config.toml
targets = ["class"]
bias = "all"
qk_norm = false
layer_scale_init = 1.0
moe = "top_k"
expert_mlp_ratio = 2
shared_expert = false
patch_size = [8, 8]
width = 256
loss = "cross_entropy"
residual_init = "none"
learning_rate = 0.0019
max_steps = 10100
epochs = 24.9
lr_schedule = "cosine"
Rows from block 5 of a small image classifier, named by matrix and row number. Rows with one number within an expert belong to one neuron, the router's apart. Each number is 128 + 32 x the weight over its row's rms, rounded and kept within 0 to 255. All counts start at 0. Numbers have three digits each.
Before each expert's rows are labels from the 100 images, of 14848, where the router gives the expert most weight on average: "responds to" is what is common among them. Only what is clearly more common there than usual is listed. The data: photos of plants, animals and fungi (iNaturalist). In brackets: how many of the 100.
# router: router (model.blocks.5.mlp.router.weight, 8x256), inputs 104-155
# gate: expert gate (model.blocks.5.mlp.gate, 8x512x256), inputs 104-155
# up: expert up (model.blocks.5.mlp.up, 8x512x256), inputs 104-155
# down: expert down (model.blocks.5.mlp.down, 8x256x512, transposed), outputs 104-155

# expert 7
responds to: order Odonata (26)
router.7:137168115124086100091083151086131162124127150063106120100146036091170059158155073100144097139139067124140162154145132078114099164137132113095160196139124122
gate.0:152147148164112115142101087167098124141125156137141065084146134082068111135145152120144103146171076146107057108155168202173115090154143071071137136129176168
up.0:107115124133100067070164167110143161121128086171128186146114142110137152119138130122109079156127139090116112163089128101137204136124091192120108063099089098
down.0:111154162132193161062161144104166120154138094109142137069085151142160171052085149108071098138178102156124167134116070125125159136124128122060137081199117098
gate.1:127187089116145133138111113163090123122123154043140117113101111175157116085101092140094129093132100171078190138112122126050120120111078206139105096163204152
up.1:148066121171093101092143086123126130162111147129082167122165140168086131232173132154150169157116164182136084101076196184134109071123179150147111145131144109
down.1:142211056103140133140151104110090102170131167175124089130197166106118079162142130092068147132166147187115126118122099127099099154169136141121130117118179166
gate.2:093142123151130122175108144096101099140095197125143154113138133153069099163135120095112089129099124144127069123167176175121140091120095080134134150108139109
up.2:148085094142109089135092107187090133154177166124129130146151112141073151115129123150136088152103113164132123128174112081154139094144119120155185138104196158
down.2:121118097168098091166142089173091157078152136159168024128120064142152096166171121163158102085109146146092166146085122132115064122164135105173118173147111074
gate.3:131153092089170102140113132134140114200134160114090164156117101139122098151176073118050174141116117138109146130069161099185116096158179170085161137101195159
up.3:171118101186120175174123057132094129110113173153199119079119188113074149136100174110146151145155090153113164182110151137090156141172093156138139167057151081
down.3:094138132060174156122139154121139191149114106100100159125109131186136149133155119127086159123145139188155088109135133103161136084128123115133089130127085137
gate.4:125091154069130106170086091095082125146182133129144103105118151103123109146171125121124161105129115110101119104147093074109119120145188148108104125137108169
up.4:166120078172135146135153156171170116081035142141125152160117142119137160158099131136117115160122139160055131150141157169198121167135087127182141138081176107
down.4:124202128141132089106145145096124105109089152112118123144156167105132053099073135117103134138142105107147154159122139078065195075117084148136142153081157104
gate.5:120120156105128077192145096130154130097142171149140096167168164107112180044118168133103121160056097064158114103144131080136148118136137101124124139042126058
up.5:127119109088162135154097147133127129108180214147113110152059087101149182092126166156152100104142095122130142117122139117167163144201107163148068142101188147
down.5:161148141091073117116042148107143159166158101167103100148130154095149157051160125087111146148157115154135163095108131155123157149178141130087115111078114140
gate.6:099108178150178142145137131165119068153044119100062159092103171132080152120160125119118102117128056063149074119087186128149134126120087207153125154106113102
up.6:168136147115138119151108181087092086105152119137164137129131216114128124112138161187145070166118195067136115130149170097076093127089173151161086083115068079
down.6:134115136182091157092088126130113161185140086134113180168139187158089111104138098133138117127127155167143113135097152154221119151098096149198117117107134139
gate.7:091040082080147111203080114121104101069071133179166145108201158099114113145128149153175122152077128089062193159091129137117100123120099119126119122078170149
up.7:136146098117092155127147148102139129143105124130180141182144154126130136104155101115113134120144159174110191170136129027088089090087155176156108124067108131
down.7:115191128125130108109133138143167147108165151095184126130125147121130074132173126087096180105087129140144133158157128098110116118143134126130101173116134100

# expert 3
responds to: phylum Arthropoda (70); class Insecta (68)
router.3:097113148117163101094156130173168103073101138183132145084147167165136110089105195152155091079100167108155102115120167162132126173093074084170098120128152103
gate.0:191114130149088110108113142107147106141111110107125149162153171116142144084109134144150121161117097105119106169144109094121122171160170199121162142132135110
up.0:152141160143110109185075155123130143156119107094149160155085172190114140105083119117133113118119104112139159134137105136073152148164138141158131156106123083
down.0:118136135137157130184177062159079085133132143119129100153163132074142132157136136170100098070127160138067170120112116105149140156108155138110077112165122125
gate.1:133157102137145185186148099141101095120131143167072086166139171140116121145122150110105164134139141143131162094077155143076128146153077125151101119057159124
up.1:097112105103159146043155086115115147137109137114129121117067091170147067160184069101079152097136108137134119132081119156111114115081121135064137151156145164
down.1:126130094140135142170174105155083080130107143139124062152125176082153142116166141085090130122145105184085127132131122187138156161087099159133051108094124163
gate.2:121144144164117095204121120143086087167118169104103159148139175123061121116177138123111135200142094139139079136148165151070135069082117143144085104118139155
up.2:141168182174173125182132133143081080166179154147046128133120097136097146097111162126153077100142106145145075080177172142132153128121108086140126067082125142
down.2:107162141166122142080065139096111175124136128134110175069136071158135106184078086183145187152141144103117146175144084091093125117116160116130143130167148132
gate.3:125150125148147122160110106106100115114115163154178123091157099128135185141091174130135100105125126133163161114138127179117138202208081144123124129086185123
up.3:070063210116128167159053140191172115170115109199101147137142136159124123073115086153103138104117109118093137099178123105177154124096152103176112094128117144
down.3:183120168196160116133123118122116144146109131115128142140062152209093150148173154125101094163153132084185097160100190158129138074118169162094183156155108095
gate.4:115136124080082121086135137117145139133075117163155178153073153139107122125142076099091170132146157173111211094090136067134127130104092157126087079117134175
up.4:092161075091129104134116140113196133080106176168165114109118121094121112088156116096071103151139100109176120151190115084161127171140117101139156140139161180
down.4:124131113172101114109165146184151124083152164102157132132123103169165117139089125074125043083119126173154136192142120181129094110127095147163167150116153055
gate.5:125103132124095137114134113133122090123117132155068139180153105118129184120137076166103101126106138096092135057163146078202171116146144146140111106097120139
up.5:123101160188142149155168101192073137133204110144103090152098099191100166146179120145167115064113170165129150092121153128170103094123204108156133136137071109
down.5:166091130074127153128199157097132089169136053088135053158121134120111188114167125140162120129123190135116099153112141158106094129055213114141099108185079143
gate.6:096121106092209118119129128087154121079150155142151146133086135129143122145074122174174148128078102097121116129108115116158091164171096117114128167134160081
up.6:097082122095152131148137142080159148087180091141160118134108148126117114196113119121167137154117174066149040132146162162184106089131145068123167135113089110
down.6:170126067141104119135105135068116126129132131136152153146134154140153114166167135145112123158131075102155139187128075091126107129167161221206168120128099139
gate.7:061127176071115160146147094126098125148097152136184151073107155138087127152136129138107182141133140147125092166112124174065113091067041106071087157166139191
up.7:133157086062102149151128144146137160060046105114178102160178164120207121149168140143051141206117158095096185211097085045116079161141134155142106168140133107
down.7:164101095158186148192181114191132083107131111186187065169121128087136149147179184076133148081133117199093119093097131196141134131157161136184094107121114133

# expert 0
responds to: phylum Tracheophyta (30); kingdom Plantae (30); class Magnoliopsida (28)
router.0:105154125122160115114175121110113068114066150127089135084123079096188113164072145119165104133131097092122090186133093124139095093154124126124120114141109111
gate.0:130114149119130151160132092146153112152083103197156196078144164162110079133077142131113181106117144128066127119160117157123103135121107115135192129118148119
up.0:132092147115129170185160071152148113144105121187154154093161130149120095121079160138137159098107157137082128116172112153124102141112158103115170130141173126
down.0:128124033164081116107097148145162186038141194135148121101125098132128086137122137101115115117131095128163148130145139140082145107163099161194176161095184131
gate.1:132152130179164124183154068126148112121094146173178110180125192137112136159116135142097108156120165121098155132081153135095109140218148180109168071122116125
up.1:108177110122122088112128148120173151128081107158067144115127154134198139119167167139065113148122132116130205144104093119107109132182146160181081102142126099
down.1:161093110133159094158094090151087100119144112120090084083124105092148141113196126202143071168189140097148042159117181122147161128100138135122094105098087171
gate.2:094146123138119093160129081121085105171093086212156151118073119147100102149142102131108180167153130172093173113098104119159150104129162135100146091166111183
up.2:166085130105135111142148091172155094103124158154142154127106149150163168138156181146133166183085119126087175173043146131154121135177137139164101133127152047
down.2:118202113096074143114092152078127226116127109063148129076098120135126103122155097085104187148124080126150120138206100127099140117136139119139117147120143128
gate.3:133174134074144137166178071075122112156140178144141126164061198112118111145192112078073159145166095139080139148087144160092126114176141146089150121107096125
up.3:123175153115143134137145150081105142152139160161075146111098162105176152126145151116073153159143146149099160122129084165128141102181200161124091091101087147
down.3:124126136095108188122099105080094096147088109088117107110177142087103155099144084145148129152065093046145080123216168050122161136129121135087118134150121154
gate.4:134199064089116120169153128098142093112115184195151128186055151177128076178121145134094118183116146100121155145123135110066098138194134101116153094116170080
up.4:151086148134080172165143154139160140143164105126120098127152107136133155137092154105175110154127155121114083102200113110134135205129154050112151100122105129
down.4:112138206139100159071161137116125181164110113121100157076060117142126100102115085160160120127143119080113113165063140140087130123073090144114179073157141127
gate.5:159159164075099146098127157084082152118169153062150102113143159195108150136129139176130121142102220131144104143139124142125136122095170127116138147154146144
up.5:085111104176141128104112161114153120233095066150097147133100133099106135069166113056121121121161054177112166128142142133163203136102079151091134094106078157
down.5:139091132165114106148111131092129139071080148108131169131149114118184120145039159145139165128119061051150133091164089141098119154123132131186126144066137139
gate.6:090133151147159116157147177149079160118121092082091083117102097115128141000162136109140110127136133099121094114143135073122112127083136133112101110149067126
up.6:108127062056144088131101106115178112139135154212185153118125172171103094166117116099096114132122089141103156127090106179149130136192078115160191125102198144
down.6:090212127066133151091097133112141212094103110149112119081107119200126136096098082131130161140145122116138180182117145085119152084128092141159130099122122144
gate.7:092101199185130131156141145142106134063155076137062089102060093097134137093157157104155080134168156076126138126073145110144146096126153138126095069118089116
up.7:133162072090162098063132124058112099124077173114129164116131138138090080119160053122102156136114088113170116085166144107133128154109107125133184152099198178
down.7:084074137121180111140115111112152107103071119142122138112132201096098152159150141156166130180167132063106126093037199163147121152134082166151142129085110153

# expert 4
responds to: phylum Chordata (99); class Aves (97); order Accipitriformes (45); family: Accipitridae (39)
router.4:054132131122138138119124127138168140150097085190126182111124120160104081138091130083102175131147114202096204118134086156142157098154104114160143115189119109
gate.0:112117128136135100108132125143084130102172125113156120127121124154119079103137145177188102094126197118128108079140134126128085098145091109139155125157152145
up.0:134141141129073147111177104158199171130166122111172125155124114154115120086090176087177099108075178138079145107157064119165091124123128060085170118159112113
down.0:140189151133150163133188070071110124145087130097107119092107206120170194147092135165083118165131121125087140185103083110120135214139114132063133169146196131
gate.1:159141101152149120130114083133055121137119148112126120149140167112096145110119138123159131167136097155184105106087163166110142140124109152164157130090169135
up.1:141077199107168099121133139142122111051167143125102073109162082127144136092075187186140096086099153133135090085144134167157114187106141121132109124118165077
down.1:140130098084135138128141098115081168117129156041188095134089170143140150130140103128126079110146104123141116206078097162107133160179127149058152178150145094
gate.2:130082142142173187146142114147158084136100167114099148118142123094112184165115159169143131168110156108123093187074157161085160088118124149098096122129166153
up.2:121128178188078146104128080140127159120076084075098181147189166128130156095134109120077121158076144096092154092128093130144161151106083150082125146115071081
down.2:092161156092170140183138096090116140127127154156144071178174190104202127073142140118085113106126107099109132084118137084086073135130079136123058180101111167
gate.3:109153108090176068088106125130058129072101101096140165049125157136097079105139149171115112104099167103139131082160147069149144161115077108139106153103109146
up.3:143184079067127141166096165096131149113102149122198126143089118156129132076099151138097090137148115161144152128168121108091182163165091126136104124115187165
down.3:160114143166143101201151160101120143143063068078126110135105173055098155144176115133120094197160107081128122164123189183122112127089127195170165107123077154
gate.4:144137094091109112200190198142181169108149115137119075123138146108153163113115143088055082104142115161047143139169087068140138107170154133203093124107087106
up.4:095140144173131127051162079117114137150094120131111155079108139125118203180153140150136151135136158120141120151061111152129139125074157131096185093137154111
down.4:125159037132124084100119136140109091121149108210116110155135093099178090128137148150085142217099125113103172093171118150150074190109164145160164113109136120
gate.5:125110190183091149192156076158120156038170170179108080150115124121158140118120153146157085127131152073063166145070152117096096064121106129129112152085135090
up.5:116147156130118116194192136143150148075116136147128078079097133083152113145158139091143141119140120087083133177129144167132109058113158100147145151078117124
down.5:137120164144096212079102176103165155228059107085133208169120159152148090118088128092128074091124107148138111188076125107133142139117086120113190103164145082
gate.6:160125080131145130169120052150049120154119105132160087203121190133090160157223116138155158145159097058089120127071114120145128095119160141134128167141073149
up.6:101089155156130094109122111128124120098105145084134155148076174162141131131147114140174125087113112103124178125060151139111108143135100184144102148136111103
down.6:185145128109145147116148156155144056197078138076131160148165166128125172092184121077115176115123076163104089157136089105113104106160166114161106154134120135
gate.7:143132125084088197158169093130131091118105163164158124116174191137161113157126140099091141176127151157142090137096166162096101119123111100095125149133206144
up.7:145122088118133088171134152122116138119138124176200122138103129082088107140114168144157106113139147118080107139191110134141105115127155108178147090119070117
down.7:100135130065154105081130118158121155051175164141183099115176117155126145122088121107162102072139159182125121100133097186141150123176112144111164127081193144