Weights of a small image classifier: nadamw at rate 0.0019.
Rows from expert 6 of block 3, named by matrix and row number. Rows with one number belong to one neuron. Each number is 128 + 32 x the weight over the matrix's rms, rounded and kept within 0 to 255. All counts start at 0. Numbers have three digits each.
# gate: expert gate (model.blocks.3.mlp.gate, 8x512x256), inputs 0-255
# up: expert up (model.blocks.3.mlp.up, 8x512x256), inputs 0-255
# down: expert down (model.blocks.3.mlp.down, 8x256x512, transposed), outputs 0-255
gate.430:094094159131119153124097157148146103092146166124103132199129174160151146147159153105156106120150127138134141068135133134154129121169101160074100098124139132118194091135192113231176045096115116116110114154118145096150101128116149133120094096106095199147145049115107142176136140120174175122156176171098118156135094120112142150186139075038140083097105196115141159145152156086159161082126108122072120092121121136088142146103126168104133111125109086141128112191144130128120106168165159095114109129099202099160141044149109095110169134068099151118104138159125116105144106158139077110118139170133179167126133096180174206024144092158126114144156175072096112145133099146138113101125149085096135097093118149148108150134121126176074153113099139182151054128174113091062162119139110
gate.431:147081148188149074091147151120153139104098104112131100136116159150031134084148092063131150081145130162172098146190162107126127104147114128117220186142161160111091107142150030155149155121103102133147151114074097116106152162161085133122058102124103140105136169138105153180107142150128103121169123107108158142147081184180114159121152158146093083109114138115137120185086187132198125111159156117157125102134155131110102104158108154103176058096171174133164127116144114098081155092137142150153117165075096140162138094120144076078165143117072116112143119141144126092174084152123131145167155115116155173197108096113141137121119184119153114120109104093077101114145090060091082085135137037078134073130038107189084150197153087239130212157091133114145118135112108165113186099141118
gate.432:129102089122084108162158121144170130085131209153185130138187062127093127093114198110122094147145159136146142124163086135090118071169104139079127117100101093163152199122136175122111103070164117179119120152199130129089063144137111144133097124108019133158139099128131179170150175057152122087111167165206127060105200190113121175136088138064193055092130127152088157113116108071162118101169154169064155215204181097126104073134189084183141191132156127163211153171159082097188093123169109143126039159164167159066129122143091104123131137057057139077119144171136135093142138147103214165066097183107125197110155146123176123069147145186082069029128058059123102097117079226059111127190099143131117059175159119143094171037162083109085079095119116177107118105102134088135153148195084
gate.433:123137143098154172122129069137151134112143144104144142139176062114133116118143161091153098159105131174108207153140102179076128024118145127102145115104142133121131126145137112164118103106135101093078136166088098125122132161124114116131148151118152183125139152147048192148138152128117178142096154136156132095113133082110145109172086154116143076123113134118134133133127105140163107145077103126101132115147141154142125088128124073121159114112133144111198122121163108103121109109114068130153073123115243163109121111115106110105122132182052130150115105147111151152124151158126123122095119170150162203143117132147179106092089128162155107116113091160119128155101099102140173115138123141095174079118161134153132131093117134120217131136119131123199154123129190082091137143106135
gate.434:174129154134127097118086183102193087102106132115176165148125160156138109092144116100174127136139128099107095111173109143118117114155107146119119155097154138150157159091114145119108118120117112136081170190131138092095106129208103095120121121095109161101130111115108115152131145134116097104110104158117107148162153124153150110111199126151091085087121150115148154136139168084165141119116144142052108086142149149139119072132185128105119155120118113099132085146148184129148144119143106168106141114143145147156098127113109121074109099062100106129125096122168122110140108120122116133139152131143106150154162144123145153122108126166094142119134166120098170123121105108114139120110097106149170122154130147145159154128107128150152133162113134120147143095131109171128116124144076
gate.435:079142179191171169083101132130120053171072087093100198171109163156116156039108167105093091064181175128136181185158139105113125100087166159163101193116129173182129106096095139145182133037040221112136145097155096123033091106142124128135062055177044176067098105095090109123157160101185144164170079057107158100120188111158134144164171161154136159144106164169204141157102140165170115152089075120125037105139086140092114136115076223163201091148057156089125056103126069080074181101103125115138145133116114132090171082086187147113189167115051130171163095109098111140164027126138089140129122102126062097144117107093131145147144157146092152162231123142089116047079134062148081182073134193076085142124113087133096107098146118195115179126047122181138071119147178160144119139112094
gate.436:110142159084154142100060112135130143135132120080103105125117158117163121129127162156143137097141153116151112155123089119119154158136144154105127141165102126089121154122137118129123131136148140151115130143119150098095098097112134115109148107149097113126141130137166123101120098138112129159100126095123143145132139140118103119129125143123133127131089117137155149157117152087153138129115107128137128114135159152137123116132172113141124103131107146074148146144126094145117134128144123104101155142148135166156132097137126140134146117110091154128151146133152138118121131170124143110108159104086123143131147110104124124113131137139108132133120123148122143172126176117109131143112086114144119115100143101139131125100135107134143116132094157143152136142140110128121110156069090
gate.437:144079150133130110078107144142123146117127149089055123142105165124135148122140116107082151103140152130168136125107098159136162138150135190091114172154102157100176104143125106173116168132147103105117161124199119135122115152074118152128103115122108118126116107146138161101086131071114108148137145112144135140115125163153135142128138136094165095137104172100152109203121139144179130109186128094147152074097128130165146142092094153150151121138159123124121102108096142149106115192160126080176100166130113111196123123128133130105140140125122087100119119143102113105111114127133097123149190142099087115176114142124142160117163126154116095120122085076093097162159114121110188092122131103149140107108100109151124114111134156139115104075146113138154114136143135086094111110121142
up.430:139120151117093199128171161169156134113101120133109086067102185092115085138167160136089181108104108158144113204135113204140088115139086137089079171156120064147109151129152052149087195072132095080061099143131109195122150177121163065163145150149166131112111104159086171125089111066128109137129162088082097126111140108159157138059113147091157090150174128121139120115119151141151131177137120038102140116119144086163126085169155150139187112108087145149151111125168136127055103130119115136176089105109130142137143149138146105154159183135115086126097146127141144148125100110170069068114126187119153179130059097199164172085135162153142106110119120161081096143115094071129134074176155055122183119109055123170124142110160153196081213104157086116204123126148118087175088142085193
up.431:170089101169135104101174174089146132124182124153153074145129129159067141105154111086135149143150148125164136129192158119103104114167091138098159133121175161131184140126154045106137139083111052147137155135075146111120172169118058170101086133123090165116145131132109169216072116143098104066159139119151110156107096153137153143118123123133079075095117129106088143159128138164181098104156141112093143093125121129171123086109104122106173130108204110125162127172165137142143120071112114151160069172082131122128101088116073077107159172123095153113106123157133091143132133149120126160136144125154167133146124061149147141113162160140140064129119130091066064069172099109095115061197112069084156061142052197155090163180176107198136166156145135133112170142120130175124167128117101
up.432:155183152128125105109109099104123112155100066105073118160181150137173142134183084110152118092113057155087140173068130157149148152115119089168109131148132170071191102126104147151158182196134186050145176088102136157150177099129187119141166122105208128106114175114111073106144079133078180133123084087072110191157137023124172154125126165146069206148117121110198132098174143173074155135109093105186133099063123160107152139141035149115108092166071140119088093069091160137124137143105117116129139037118112116140082159188185175126138130204189114172124076062104157171141115124175069090142162116159124092150100128166082094113105122143206162171122154194151173196116155041183155102048149105147160211088129119099166076151083181101171096137203174078196182106114117098097138137017143
up.433:124083152140097134129106154126137185099099088156147080111076174154154105171125080162140108117128130117143063099162182105151142217179087170117118167114146135146130157107162176116111116139119142156141144129157098159107123100129147109135128084142111076151105138122149127129086127128124085108154143105125120130137126150171130133114183084149103181143097166109125148162144131070126133132160147085163113117147081126119139131155147152099139117117114148115088092095082167167127145136140160128106154146145133164118154100129126150148115100065163084095143138109144074098152071127120115117145143165081116118150165131110131151132152096107102162170140161072178153126108148112127103197147148080132117157138105100109121143137142119160105158106075113165130078125151121159145156141149188
up.434:057129152108140116130136137130130163141137144093154107072130092127139145151106102123130142148133163144158176125138141137119140112154131166109134152154124142105110105108065132177121117090079120094139181100148169139123119144074120134121084107130094144152145094139113167109077117109142091148159110154165162124113128098155103125138130109120167135147087177112083143209126111167162163126094147108134085101115098154134175143059133138107189124080149116114114135137120120096115115173124103110117108130116134115130174111092136131096114109188126137119105161152089179167118103196134139137147124083127171160110104137154122126140122157131127111172144109111100085092188090142163158125186128115142129097124102146114134113116063129180179141088129125147140166133142153111141105119126079
up.435:072110224112155173106132061108138209141049209150159100080141109147105051073091124127063150128144203090177177170152172114153127045052157146121053125107091136146130088195065072151159085077152125103126126139128168172123125171184084086115110170215175138096084138113070147166170115179191106152152159065115117088138177083087134042058116089126147124187136123169124081158089099155098140191129096140046096113102089122165122117098086183098153152168074148105096033139130153122101144105143134135174120120078091081141181149180163128056103211007102135156129172073132132139124137130224021079159189063170145143113102036113133133140127136167133126136158148212113113104166130056233106159130139090114088172140065145174068106075130126173174149140074193161102155063158173198140076126075148
up.436:147084150108116151119104114144148122146123127147126185093127146135146130128133111169110107123099117145118126129123131135122145111148158146147098137104112157129150132117130125111119100133099150120153171131137102141123129099120109132145129124124139135100122133136116173141115140105144124131176110154138111098132151103116127124154152153147147093119096142131111108132123134166149112130115138120108116109118102126120128114104129139124128107130136080111143127124127111113121126147134124117134133140127143117113142125124126123128175139171141097133139119147114136126123136147093152141126123117125157117142150167140125129117139144136150114146109138125124117123125111166100146161106133175135120120147116155138131147138121128105136108119135103126130152143135152118127109139160111
up.437:166141135159097128137123170168158120072094156128152163112180165141155121130141102098125149121107129132119113123127100156108147040142084113126115205082119117137124139136104152129153126150137095099098129175136151148105113142150106127126098087122082103138138072117107150182119153103055136083152144116152109115111147095158132188114177118127105073089131170096121150138138128160169187117134144119056113088105158175138161100107157107075167109086139094140133134159146159121124080143096122147127096124083145137171121116112075113140106115073124108098101126170106120179157107154125185116134102152195137113132107125118153130117148113129175112102184085124112110133107103129136165154107138116097118096130093180159152106185137130169113114139141124115151130154073133217144137137131127
down.430:155110122149130183133139124182103104125168161164133182132137080106157144116135139126139094181130096091088125136112061210109123129145061097106075152167142047122144166089127166091121083069128129136045110135167213132135087123071163135097138202081120099167168070130088161140165233131117123116100179139123077127030162059143175166143099092136127041142110083134073159083104062091104098149102146086095158135127166147171050170158168116149139124101121126167107124144134129097069142140105089147172108098145177153145126127123119120170105112153124133112090144169161087189144140113116116170108000152207130160108124131162172111146143110145120085135123079099124121118078097122131246104145148184124128142121156178128178138118092130128135139140147139135120198139159113094142123138118132
down.431:082175120151122161106075113176090156125117164101144099193115173078098137149127127137134111074152140106115150095100061110107161210125158104088108158127187147120097110130136151130124130099130104157093184141157190129153089072103241165111100167101183099200111091133129145136084121143107114170101192147114127104040130130126198147120176138112164125143174130165071192138111100104142158105133139087161121156091163152177162114169115116130134096072157130163080141151031114098043153124086114075042063141110180132117124043120160098135161187129171136176116213179153005170188087131071153149099073167164123102100183120180117087119180151086181128122106112168136082172134175142077153068152078127166093159100125106089183113156074112137161157150022131096155114111108055030114190131150072
down.432:160149082163142162107119111093215089187146123148079158124125126154073185047086146115098163168172085164118109149163069117123120171194136088166167108171133140133071242033030123136139225123240135152158139086093042183206108091115148155091108152116179078111140062197126116168095185129170056094158097138094124118104155151087142154148150111166120150205022157097144107047129155096152137108160103090130163134090142108128096134142149165175115151083194154138142141185097098142063228072092071160099106169085113122090105120127179125092144166108211199146117168168107120068089121119052116140164094086069130101095166042113126165092135169128102156152131103112109149141177140117084115096118072168101056207204049143126099152081121161163119201145133097050111133098163104107163176063124160
down.433:161136125129165120125063088175125138113130142137099125115166187061124125147163107156155123134130126120113116153121101155110148144122103105114105142109158146120100148102132110170100098112144107108042163089105154135097109102086130124091138151113186128169123111169139129120107149157113068114121197117172094105102148130111146128139074144109195108147124138115100196104138179111102126124123086095147156142103154093133122122176113162148127095083154132150133132088089143057045134141156134118124110140093149177111175130148112137139141147135149108158174118172126126106164129124115165098168099147102139153159106139167153154127120114140178094124119094134142126165062149122137173173126120138170114207074134081114097129126144139110169166113137114178127086127056102105079109120149112
down.434:099141104188173124149158156153088103102134118125119120130135179108143136111086097110128120134176116137181134115127123101094108067144148130141078163122152100113102135147116169098083146092120150122109103119113106173118105108133194046145092143171137098134120129177136124099123088144108132103134101125173163147164116118143186171101164096079147176161145111094150137126108115131067140122130148133158094138125112119121131124130098151133141122075124125154129120134083129133069112112133130125166124144121109106122113087135180093177152154197149128164166180103142141160144080148127141152102097138106138132101080151179128140139139150072119125122152074122135123133103123165123115086111155151090162168125119056126160112106139138145146153160119141135103114158162125124155150100130139
down.435:128186149145207161106193126123092075123140082062206180121146136187124084082051077164159143064174148134173118118090148188135093123109119130108173135105164102120133084162036095107073150127183136113199138090151204110141149146193134171113114193106127093079092202050070072180167123148127090159170131092093049144145054080149096096073168146161058154134099091183219139133108152073114110124121136145144102093102134096125127144157103135109140108148106140138114090109070117078136181070100139170105124093137104112134078150112186113126069133058111148117089199083191107147198127035213091218079114096151121141125131029060038077170162149117118186132144164098134188068119110067102101136084157189128108182172138119110179108142159143078167154181155170041144151117128170148149123153199169
down.436:156119136110137098169118112081124143132138111125089098144106123125152133132121145107111175151129142118109127138115129103139116115163142142125124121147126142082113131111116149126159154095155129153104120135150115152120115128111100119116140142131143152139128131160129097090084125124130097139110111129114176142112152137127155101139093106121130139132149124106120129130127108124103142105133113127137152125112151135163124124120126150145124126141096134125102119152111124132103150133136134113143095147124084091105110098138152130128122123147128122139133099136125134151128117127088099110154147128093117135131149144129143131124154156144120119145125162128107109125150128130144160130137099134143130167124127140104145127110123093141148146107100161149135122138173147105100145127135117
down.437:120116124128146160132126116157155137101141180126123120127149185094111144135130118131065156136147121141168133146133091144095121131122126113136086175126099120097132134112124127152095155131104152147097112114118131148144113129094143113104146142162173095127133101199113167146114146096126107123142177114186087132091144136063173117133114146117183142162044107161103128094101128100130112125156120080157155149088123111162104133098143165111136104073155112165146176120074124090040091143134094128136130150141121166091168107135131136136134162155206153139189163137096131146102128152113137107168109152126166135116078095179133113094129148119124109129116087127133105137117122117140144108149113137128091171112090121145098160141108158118108154126144075125120129117139103115119138124133181